Rows from block 6 of a small class-conditioned image diffusion model, named by matrix and row number. Rows with one number belong to one neuron. Each number is 128 + 32 x the weight over its row's rms, rounded and kept within 0 to 255. All counts start at 0. Numbers have three digits each.
After each neuron's rows are labels from the 100 images, of 14848 (inputs lightly noised), where the neuron reaches its highest value: "responds to" is what is common among them. Only what is clearly more common there than usual is listed. The data: photos of arthropod specimens (BIOSCAN-5M).
# fc1: MLP up (model.blocks.6.mlp.fc1.weight, 1280x320), inputs 107-213
# fc2: MLP down (model.blocks.6.mlp.fc2.weight, 320x1280, transposed), outputs 107-213

fc1.375:122084070178134143131156126165118030133165137150106137129182123137124051110156115136154110149137117143067124113106098122148111140100080129158122116160126160131172165158125163107198109130172098124139165146093145151105088110118166193160247097134114099102120144138130151117116117136077153182172122065109032128169156128131147
fc2.375:159099079143096057150139119113138170119175151168093137113122163112179173167141091134136127227173139123119133113164103131120170135124099145123179098103097115092061096121098109086194093174102093087168142167104077138153187114071146101104063110158104115189111142123132150152196159137130104141067141247123103115107070080129117
responds to: order Coleoptera

fc1.241:104138114161064129116112169063110118157093141124085180118168120080096128111108096105110110090107118182149112107060084136090129127111105092122128086116115130122200124111109103154077106154140082100138162164173129184151154140082060100189078161142160097160121138143090134177094086149109160121105077185117139139127114104093127
fc2.241:145092156155132175123111162089062102130158144109130130110062119151085098094153102130153130136113079154103121121117141120100109141091139082152080146173133096072115159147121116097147172086150089136130140102120067145058127120165132163102126120121087147095126128171132132144128113096138153175191089127143129153225141136149114
responds to: order Coleoptera

fc1.198:107135095139123100086077094124104132146055117167156120122158117119157119085101122129122134055116089199119109132024140125062163126138122086102169086113176133114179129085152143157100102163138092133145153131174088163215145157164102079096138171126108200104089148068143083113089107142117142127099116151088129163135108092157092
fc2.198:125136191088102179177095159132138114078134122137057163129135056154110100126140099145106132141084096079114081117189099139066133125133122092112147090077083114124098153136164110162132156157123115110090132090103104101098102144134088048076140121111086200073193170117141061118093183131142131143140125112079124131173098134117122
responds to: order Hymenoptera

fc1.581:068115152092107092088155160108130144149144075069101116143102147112103140155156073103160151106117156107173121073070179100158164101134193137070086138099180169135180131094184164121128171117183103111083096103126118083129139138109037113121146098119116129115127177097138165121110153167170099100129104098086130131119140186187092
fc2.581:123122135126203139166148125121116147094125182080120119121107155147084102092140086096167113129109122108106088078126155135088119107127131082164109141121080109110160151075139111105127114126152099111160124163169092157116116106130082154132149114080098096107148127152090082092114178109136107148176078091101129153217135178168165
responds to: order Hymenoptera

fc1.233:179128114082093116122090134079114127139140131064159116101172195110139151073119105119155121174065124152094154110149075097108115101148138170139111107130142139137210110101184121138143109094125148126140217200156056135127087084133076138187185079168182096125172130142096152067153125087068151092146082133146172157153158152125107
fc2.233:127140102173122135134168135113153112123160166133115121111107160150073170147149134137136140076104143087157127129129151166138127129124154122147068174158112131056123126068121147085109140070128135125105131120134091139072147112166080124072055188159112076108167148160114148129091153083129171229161103148161142133172178153186113
responds to: order Hymenoptera

fc1.356:069155072176116074067124141114119097153129154164100138115133140129112126037136090102132114098117102117097101080079105153088101128116137108107110103138111106151193136132117087173080110166091099081145136136128176133108137139104030073128082098119138099177110120166116120127149133148126180120102069170145091164068092114113171
fc2.356:136102169149143122127179097141101154102080184077087084074175154134112074073091132157164126106130116088108173178094084097147149133133154098142121157110162134087188068135136112132146117109158134173081138093113109113103116088121107118121088109137070152102131109161131079088092152071200127203155091108119115166098140188108152
responds to: order Coleoptera

fc1.412:137131167103153121117087086114118167132114132126134164119104144130145159109111102096161136143124183131073133168164094109167079099140130084191105110149134133154173115061176121101158102048082120144130133060103124096101045077107063103131162088182183148063101120127139133105165125050129163131094138141149178159166157136138089
fc2.412:091127149128094111149087171132153117119146120113141102177064140091122169185190102060151119132136151171167149108112149179144134072076164114160016144131111097107117098100106072076126162068119098124174159147109107155063106127137113136136069151097115173158129080062197180139175104124156114175156127124124158111176160173177167
responds to: order Coleoptera

fc1.652:133173088150113185094118085120118164104154133068106104110161161121175142181126092159181099089137125119164132100114144157124126102065166144089116052130104092163159134125132114171097127116147086097101107179147171154104088116162075145114097079136184105166143088156119163046149088150083120184150126127172106116157159108178184
fc2.652:132087115109160191130148157107129117125044129089123173119148152135083120098151067160187135184100127120091125101138099121120100100198154134137147076115172185159114164114136132177143131122141111103145112099118125108106142118167120125122135096136072137121119107154077155146079203150082199135156123137132099182103157156158083
responds to: order Hemiptera

fc1.755:131158141147108185114135102116104121139127145123096133119163143123107110101094114144133138137097119175069114127084123162144103152164105094102134120140143149177162223101198181140125174157119176174172203138142219141137111098119124118148009140120176139124147103140117115134123055106120182148139102179160152129092125141070123
fc2.755:129126188112137182155116145138123109107089105103147125123173140084124131131158133141158096070146132106185124177134128124149131130090122099118134140134104099117109172168176141163098131132123197162089155124169158112107095066144153147086216095123098138106148104181113101130128146087142114136150121097138152167177137124108105
responds to: order Hymenoptera

fc1.225:147140134118112131148121168108143121106110129100162127120088134148103174079164155093126172077134148110111133127114148094175077181108137081148131174145152194093190096089205123110127172129124197079127141094132061115099118168112133156144127096150132117129171107113138165131116134139051117121075113122140056127083155127120156
fc2.225:143096177085177175086167122154116149098122120125103103087101060129138118131147137103124097155084110131139119137141106158146198152121106090106105126122101065071167115107128141094163127079152186085105127155129100093157132163095104128119098093116122092110104113133144124095129175139051104123088075092145047153089140148147094
responds to: order Hymenoptera

fc1.668:158109105142116115088124143092090181155084141190113118129129071138082131194048129112160103171076141167082133103105143181127124113120136080111153133171119148153197144133196108141101132179122194174141086164174148104153173141170124150111167138161096169183150127139104164128112073187158071131073128099105122148132129080061139
fc2.668:171108144095151169115150109179108101179106166147158133122130068149122080082150140101137157101126157071112095092163073097120159094095132055170131127137111089143095175191157104149189160173122193146094081092064119190089172167144135149137140104076113168126141125119097095069065163170169178176136157150083101180139128168070139
responds to: order Hymenoptera

fc1.563:170132072104160121117144158156110100089156065143127173146218156139142086138135146129128148165146077216096170164143075104167115180132062064162164102165140151081160130103132122087121083125101126143161183150116135124062173084104130112150139053094144102143144104159081155081118119095084133158092168084181104154182140122145153
fc2.563:171148071121133115167076125132145117133170118137164171149137173138167234161112142162156153109158159129148137118143143151126119156130122198133116111176156157088062111088052112102133109067072159119159144155131165131131115109136131145090050125136150111165124119094197162153154145175119151122107116174226146089142064126159091
responds to: order Coleoptera

fc1.215:116110063106161106131147136077052163082126141144188120112104140186137114164151129111162148177106135125013162182146090071146182126176093188136134143130151101087228075114148138099130134141137129104149073131192112158119092092125121134135196133151135070135154082109100194106141112107116117085129150110222182127203128153140108
fc2.215:104102144106143139146144130157171116071135100152099124133118148099110140096097102114146129112127150179140146166167184180067132130098091099161130137130100159092093120140132134102169163149150119062113085118069146090126139104124080104113174169145095108123138129166087160055145183079170121149151109087211174165180094155135159
responds to: order Hymenoptera

fc1.94:123203127132110134116089083130098098124135149090163140152110115130113083109142127114122099115137170093137110108089123143106130134138112114079123124122141156184147174170108170131129127090159128130106159132199124129170169110173072122080157092091090102092125119107148102137115097079140127131155173109078118170058137150095076
fc2.94:149135101174128170166070189172154162124160075110119115142139129156164193118145128148111171107108149151162103115118171132118132148107105150157169111108148149204122114136089147146075120089114175083156123116092127099151207152117147148084131115119178115117118110163130121106134129122134141134141149112100139037104062173059186
responds to: order Hymenoptera

fc1.576:105123113071171121139140151142097133129058140099127137070090137120110136036150077115130094147071112079136126159106135163090142094105160135120109096109138101154173129114142114182148071155157069096114134164158109165089178105142117126113103109100126084085104120142093136155142146129106129069112125156126059185105175107196097
fc2.576:125139151158068126108140113069125114167158119057142108201142133121129104172120071159159141099158104155103146146160105131107117083148164098113090079065102104138135163132145141160175156151154110105136118080113121110148174063137128121070135089138102086068165134146083126122143100121097158147134122140148039115079180148167137
responds to: order Hymenoptera

fc1.545:144178067106090126176111111117144066147135087163098172121126136042143177067075093113147102151118127094105143175076114152086104138116118150100125083155097126127187129128122143168133091124118147149113170163074117125104119105061070075141099137147097127176112080155136092147072110131131158114122102138071105155090110100079142
fc2.545:157066180126127182046107155098070195120145133145139105122122140177092035170165093114174158099143048120104147201171096116123136137139123127164053104152125108132130152151154162164148181089129150141173154116212116149118097108166131096078174130119137111121131112144161084051077126124138112112166114101028121140136133167094105
responds to: order Hymenoptera

fc1.123:140129133109082153134120126119113105122169131104146154147143157175189130089154123079138160174151230124138116139141126116114131059142155119120152119168149146086187150108181188120202123055143129151135135118197101145152043121098010169175141121121167076095099149105135161115113116098141148038156092112099132120145161162143127
fc2.123:118075133124182133152182140133145113138166098183106120143151070090112146157075119124150123124150041106115051123108125094094147100132123094113126096130144112122094106198131137159142113126095143089082111097123136136103157187160038078146145077130097096095155152124115122133150136116108134146161140127087106105126131121110146
responds to: order Hymenoptera

fc1.49:094117100168114101091110146093131101107054116184131138096079167070133179096117177099131132100159145127080080128071132154131098178131142115090158083099118104120211144138168089190108212192066110111127124126123128120138174122118123116138094123145134083154108086181139118126132125130105134157114085161148144143147089107133132
fc2.49:115123135110148150167122067149121154078225163118100109137118136165086072154140173115150117206060107136118104140124093127125128161087127094151086139108101117037060171170179126149143106097096090088133126095086116144075122138109148157088151106121045090131189105101124111095110141105169146133160108122116128136161053143164167
responds to: order Hymenoptera

fc1.379:145122127126068164134136108135132125110162133106109193111155095117122132102082125141082108076109111143173146118110112177124148126149097110112152087087116104103145157123092194145124141147145131182149194162157078175082135078088151115206069171102142128121098091115118137189059093124150205085099040155153147113129064180101114
fc2.379:120076108145148139148166069150104126124146159121113088081147103139113118164077156067157129174102081108077111122192094135025114165099081124132119104139103084104064177147142132141136133135168127112086172129107079169073163131137092146114174141100119078126122121136106081093076203139119163160155109092118115150159081115123131
responds to: order Diptera

fc1.82:170122115091145156069104155135116152110134087000137095083073148129097155146148129132123142137123150130120153090137147112168079080098135177154101169086149139119123065117162159072143127133134123144065160111119102069122084152204191158096126075159145190129176155159149144106150135092174110145124142119141187134154150164174105
fc2.82:111158125126151061117191139099149168142101133102072091083208135129170121120123113119099138208148121087080141159120134143079163153115171118103142115147159125135166127116177176117138112120158119138133153124083191135201108098108158108188182117127108154081145118117143105106149128114155055095157130092126113187059155123071107
responds to: order Hemiptera

fc1.87:045163167122081139132119129122133098154111078080113153117124130098126198128114121099120079072106115098148103130094108180063125114161121103075127060106105095090178151121103127176120127173112095123153141130135126164139150142098144123157121185099109172135129116129130109163082107184146174127089098182137132174166080115068128
fc2.87:124065076154148136118120138133051140143170154170164110115085102124130113116114139119167158174098107132101064081163124138090129169159119076164093102146099054112085153150190114123161121128146098079106069138107118154093167149140106131101117112151164096119141171122117119109127111122098184156132149122130104138137070131148107
responds to: order Coleoptera

fc1.124:083112101152068143131160091110084098170117157160086122094129140101152109098089138122144134103182140150109122116082101090137141143107069063138106131121144146177202141149149136132116145185121106141135138164100095151078146161118025097165083128070094097140134109166129112114078113164129150087121108091132095155165079100119141
fc2.124:082150121131097137134136152141109121063113139133127182142151126131142145079108159110180179159052088134092124111136107087052084105147183109138132114076169064150056100185089112148116150152104092127091110116136104141100123164107032094126094102162156110155119150178126099102117140129185132136139137152121105106133142136126137
responds to: order Hymenoptera

fc1.571:163096089101115165061128116166104083104160113092120117123196129136130077090133108142104169183098132238113194130149046130123110156114045044184125117098172189106139184115123106138060106080120128140120180158132159152132035150132119146147171085158158156109137151164138142124117090098051137178130142116179154159139160151089126
fc2.571:165158067166143163103129108096126158144154131109148118176132141107113115112169163149155135080137099089123116154119114133155154143115154088120127166110144134104096073133120143148203103115157186135103138120157137156162116085109180175129142144132099135108153121127104091100100178074193089169112104121090134128128060169138146
responds to: order Coleoptera

fc1.607:181117094134161116136136099149138138117168102072144124110158147126129113101183141082155135146135161162123175133116144102124081150097104171153094167134185154116123100116044150070043134087148169116129135114118066085163074079121148183125136087153208113116138086142137114086149127147111070161186102146152156118130157130148134
fc2.607:171129119167148141154079090076112136129158107106143181125133165140142120151091121128182076112101074125128144144154144158120129142112132136178130156164136094130181122093051071129215079104150101132170115123088097206107120100108144165135185125139061139125153092197140107191189126186122180109126107126150166111125172109090119
responds to: order Coleoptera

fc1.613:160142123158122134136140111112128180110090169153114118115133159138074137119111125204078091087105083150082154132144143149172092146112101151148139131122082151164164127138104114194088153172086103151174170187098137166111187121094074097187106093103085132139144075158055091146109092175104119158073113170136136134096065039136142
fc2.613:118094183129154151122110105144103122131148120086111083133066202146136109110141143171201102176063112154142153159138130125099142157135147148158107150146123115159100106098106090141104156133174129161150151125131085112102127123110121141107155181112102089119116091138125101151140112140181114174099065116103173142080138069115105
responds to: order Hymenoptera

fc1.245:130145137141167073107099183108145103150124193178121058069113175178128165127138106137180143146118150048068138122107175129106127092091164203150135134092138121215160182152227125181159172136187118169169150162126152093102102107113087148159107158154100133143152130132098147073171128140102155073142156086124113170091118084089156
fc2.245:103134094102110108115146134107135115187181093192111151159170113089186150138117158152103143150151143166165125133138107111128086139154114157118180127071139134152129201191210189194103069153154176168098104078107192105193163151097132126144135150149172134131116141129110129162140087153084101127095145171106085089107098075082113
responds to: order Hymenoptera

fc1.601:112118087169104124118096119097098146154106145147089125109149134159088127111098078140156106118075138127100132086103099127106078161095134118126139099137100165224182100155141051176061059195108124136132098207080141120137168143180081084147136135172131151146151143165100131120181106200083184167093107145158078155114072065081139
fc2.601:099095176147187158112105099132113123118112135106145118120115124095080065129179076117150099122110117140078110101136094060114143093096173103147106105106116112124114173178135150158134167075165111130095119116105099163127117136177068138112175068140089182116122134184104074085115183096159137151164082081096090145173148166133136
responds to: order Coleoptera

fc1.664:140130098116146090059083191134126208155143071088136119127125151204150128118061122068115128165167178168087086102129129157142134076123126178092129125152106133201151101120153091112133116140116141124154126053162072074133157125160130171087163091123158117102177101090156175133043130130171166110097088153084172171136145122129128
fc2.664:124117090100106093171130064057157070129083163129180108146104108088105147114118137112106123141145141080141059092067130092137145052135088100132133156140167126210151135125168118110142118197081155138103140179118055194147179139142106131107079078137139146119142110119153139077061118138151082191119070132111104095098142146105097
responds to: order Hymenoptera

fc1.442:098165040196149154105094177115129102087115195155143132112138138154047139144121155117164105114116122136095099133089157145119164147153109177147163162123171174144186118149067102150057158200092154127146099199066121145137182160179095141150130148120112125111160120110084097177155080150080144166137148153097087124088074091084149
fc2.442:168127086104113144127185138154098129125145120178127162096146101160144146120114132176143138129134084106097132103126120101125135151176079144109209111124157117142044124099090076157179128154120119105132108117172104105160185169079088083091057112146187110157132134093128128146146119121094191077114119095150130077117090061166138
responds to: order Coleoptera

fc1.476:138141117101145171123122108090101139126132094182127130139062154103112142151101146119177158148101200146085097170152186112089131076070126184107061094123146109167160113120111147095138098108163158134125117064074099117142122095125131121113120064096145121111146146123136118101164161090100104142184141090212152134164077120074106
fc2.476:114105056157105102104099139084180132145173083144160169165143157135145133140106113125140131081161156141145126110096145126151132188080113168118129144170129129189052113093134159196129078159091128131145087144092180131133129131102147086104150148109144118177165115091094152165162116141098109102091149159104071130166105112133113
responds to: order Coleoptera

fc1.671:111158108051157094157100128164163105107137105108175089089094126197097135105129134093117163095160161100114128109114139085128131081110148125120088125161164168133092126137100120066199113107162159121178135081136062087167118141177160147142144161160120132086127108114135154118122113090153131086154148157080171068121152156154149
fc2.671:112116161157154172146119144093110081133129083087164126145104126095097120115106114111172151150104142178141132126174138187128125119118153096147062124129083141131229121098077102085043155090142125133165121166183059092113098106126138144103169130121143114152095160168130143110100141059140126165128094105171111142186127148187162
responds to: order Coleoptera

fc1.173:108127117123125132143096158148079158152163169110114172081118097112110087124116149099131070137154122141061136138159163180151192067150148121115110111159127153148149115103151116085132129150103145141160165103146126134207148109166150173085192142128145134056162125125115118081061139116194138111129149125111154153151112127105100
fc2.173:086109162123120150091098101117145104146084107121128045142170047184145136124095135078107195120087127133142096102106099093107099091116138089151157087158175087132156202166144125099148128164136098106103158150136156140071153147145141131058141147125113139032106118103095070139062118168186122173103155122124121114139107154136095
responds to: order Hymenoptera

fc1.555:119132102133148027098089149117090169071106187153143124117103138147121108141137092104129111027112144091070175133129155130128144111121141134185150095167158151141103117135158108088133052157088133133125106111143114168122151172125091204100141130116081087175137169156126138103136128115081063106104177122167141134141161091120133
fc2.555:127072137090109150134114093145106108119149102130157146126106147087062118107089162110137111144136115056111091141165136148155139143099127039095086163143050075126248154177134123140180192096144114122100093117165095146101104098180123152119108108106063123098121117148136088136121123054121184139176105119130122128122148132131077
responds to: order Hymenoptera

fc1.421:152152105116107130133152144127104120097098140104095129101163150116122108095110111138137084128084147120169172132107099089108125145195102163153062131161168182088196171165128159126122157145156127128152111109134108146062086120109061085162094145141153096118140113163040181119136060095089104100208061122119119168151095127155097
fc2.421:142166151157111126166094161095124117127121147122093141150145143127107194144164065124143095135134172158122170140125159143182144074137146150132093138139110166071143154101094168070093159085155093107179193173156077118118082060153143162173126151117102125128136130117205173110199125126113098179155092118208166158134151174178162
responds to: order Hymenoptera

fc1.320:193059102111161119138135138147078098072110127076148087087180141066124088153105119157094055183110115192104174130142122082151082166179112121178147104139139125128161111066153116136112166106126142124131185129165148122099103105096130133118135089178177125096163079146077165092172137131108127156098097117170156142159119169110167
fc2.320:142172146130111151144120139113128151138090149145128116144145186148120113119191160116126099116100180150151169158100151109138140132127139162125102167116111165100076113111099185148090122095173119181159179122116156093127094087118159176131123148098094134148134120124215148155128174092179138205127086172129143113140112157141181
responds to: order Coleoptera

fc1.629:100155139156110128097169111118107100140120118136089179146180120112143092089154128116098140086144120149154120114100109157122145109127080093087204111102131105114166187155123138156082142096146099066108128125157136142079141079103126096202102159110100165121104114188157114174101081122107200141113115140118107140097115148131075
fc2.629:151078095110158156084125122131055162099098157142130144079146082136169133105099124137174138138040085122062085094177099080090122158160130052108121106127138052139077153161122136180180124173110075126104110119106134138092179131137111108105093073181153116107154145165101064107085168083094147124100126124115094185120156117119139
responds to: order Hymenoptera

fc1.455:101195121147100141086125105047167168170103144135109155117139102092107139085097078124103096105102128118142091098074117144086081135117131122105120094115083082133181155151097094157107159142098122117141075141118170126182168143115148086158111123119085168140117123130084109167140121149146194124101078189170084167137089108093148
fc2.455:088117140176188180119074124139129126120132173107158133117081160105122052166176106113168065160122164129097090079184149166101143117093142125180102142130119113154093144140168130081156140073133115120146095152094082161093111124146113186140136149074084137129139125141141108119082136105142125166178127054104170148139125150160116
responds to: order Coleoptera

fc1.239:109172120063168061164150060114165193162158101148124070136123097208127189079166074088169131152136158105135101089091145104147160096139159147095045166143146100159181137055125138074133154074146109078100122103102114087170111100149155180062088151121091168111134117097148115154099172085157115092135112134103189131109124140152107
fc2.239:110166126135127090163130140137172129138142115120144149160120135114130174131165101117100114106179110188184170168098137140164087077130130187135076157152146168131059097070084097095103127100128173138178184134108080111154145067103123174150045132126148130158118102108135163162169106108148142168140099115181176073152126159150164
responds to: order Coleoptera

fc1.435:096084081128133112105142129088137130085147104127124114114155176141103173079152095148151146154076148160106158147133130125118134152142080084148112114122106059153169085142147109138146052100135181154101118057044111180177114121222153147110120091149077084130144069128142134134124163108174134113092181130131163126174136101175116
fc2.435:079122153142144118164150126093103206079102225140143126144134173156159093149103084165148107135125138119120156112140157109061199171139067082129115111092182171148114132171153104146163152080177134135192107145182116103107104120161126131110150127118169084131132092140168086106120084139177079116134160175148154159146126117180104
responds to: order Hymenoptera

fc1.263:162173138086135167046120104116151154130095161108152038103108141212057137085115027113125146105114151083122160120134181055124151098150102141139081185145140105189181128079181177100151122115100165156119105144148082089089127143171180144086092091148144161145139098157061138127157148136118105092108142135155142076102128149110168
fc2.263:131105194129159189157161115139102117095107165125118166101150077111146114161196023114133110147112112126111111158133084153052141095081093089152098176161129156146186158141156170116111156121087125168094092084147097107118103116145102137103162078119107153117137077121027078090112155123102090169134106094131125171056132164145101
responds to: order Hemiptera

fc1.585:143139108070122135130113122107136141168134087152185127129122129123159142131088087102129145109126155100092109130140124166126155136151162212158091152154170103131190146095119101131189114098143148159096150082105094140133069164152155105136077120183094142107116111115148148105147156084124135094171179130110115126185135135122092
fc2.585:153145093092133155153090100151138142130152175157064142130154111158146160148152064160104112147156132136192127095104142120088138118106169255088135175156149157108114158147102117164100119122123188146153122125162161124164046168160144102186158168099176166163103122117110134172149102125105130110154158093116148137177150093086147
responds to: order Hymenoptera

fc1.446:135117100130097198133123137106124077137092067126080172118135144051118120134088148130068097143126150139137114127103117091098072141145060038124167122108104138191161130134166155170084115153098137101135075146089114123119153148100097062131169113122140090144134092140098110112129128160107122166094115158171092151174110092093140
fc2.446:130114170178172199138061198163182166087097108081174131164069123109075115111193099113184113118102174171097137170112151097126100106138143125177106154121156125110087121112094096116105192094166125115152125117108104140086101146128122124126089138118073150127144129146139148142118135114156181190138121142145140114191174154166152
responds to: order Hemiptera

fc1.540:108108112114170143121168140144121128104135119151098141129157158072154136115120110108095146103108131166120145144103110079143137112104051171143181134124210171090139103085137130080087064089130157137145150126103179053141088161181157133109164147186160127184131101098132136090159137151082157211073144154180169139177064114098104
fc2.540:112110090072114054072124155114134144142162150149148120159144129137130124122118164166114139166150115162159156151090131091163122157113127081122160092112133154180155098109053091071171138180114140155139137112149146091175161117142127163128028163129119117138118111141142158133141106082126092085092125137194135080155146153104127
responds to: order Coleoptera

fc1.172:073147124094110073165070164119165141115073186071135083127144122128160167099110113123197164114120119154158101121102105076160164125100187122154106150128130093125160114128192138090110111125142128114069078140115031150100145126129096194117094103075134132066144134084125169130111091116094111072102095098086116124155183139144139
fc2.172:080093096085099063109149164109068142089169104116106173118147075127147120117113099116154138144159101102091096125120127143094106125149153116125140068139158136091131111116143147126163157190111140109140169121134081073146156173092101154108116110147162134126124148132124176153183110192112138103144190153146093103136123096121069
responds to: order Hymenoptera

fc1.523:182101103150101149120167083142136076090141119165120200145169133104126121119060194158115120097136107141095138163077150127145110142136100164115157142133153133124117109098134140124099104138136173161134196196109139157089164118110085090167116168135120081151124075171055136110096086132104163135106078194164118139089050157080101
fc2.523:095130150123158167154146068122101129121082169113170082156048110109112066124204077126145075167080213128100131171111130116152132113098116110151086167116116097126170133098097117102193126074163156154097154095093130118053113129175135183139114123087056156127164150168129069084090217048142135172175110125108168141114179176138162
responds to: order Hymenoptera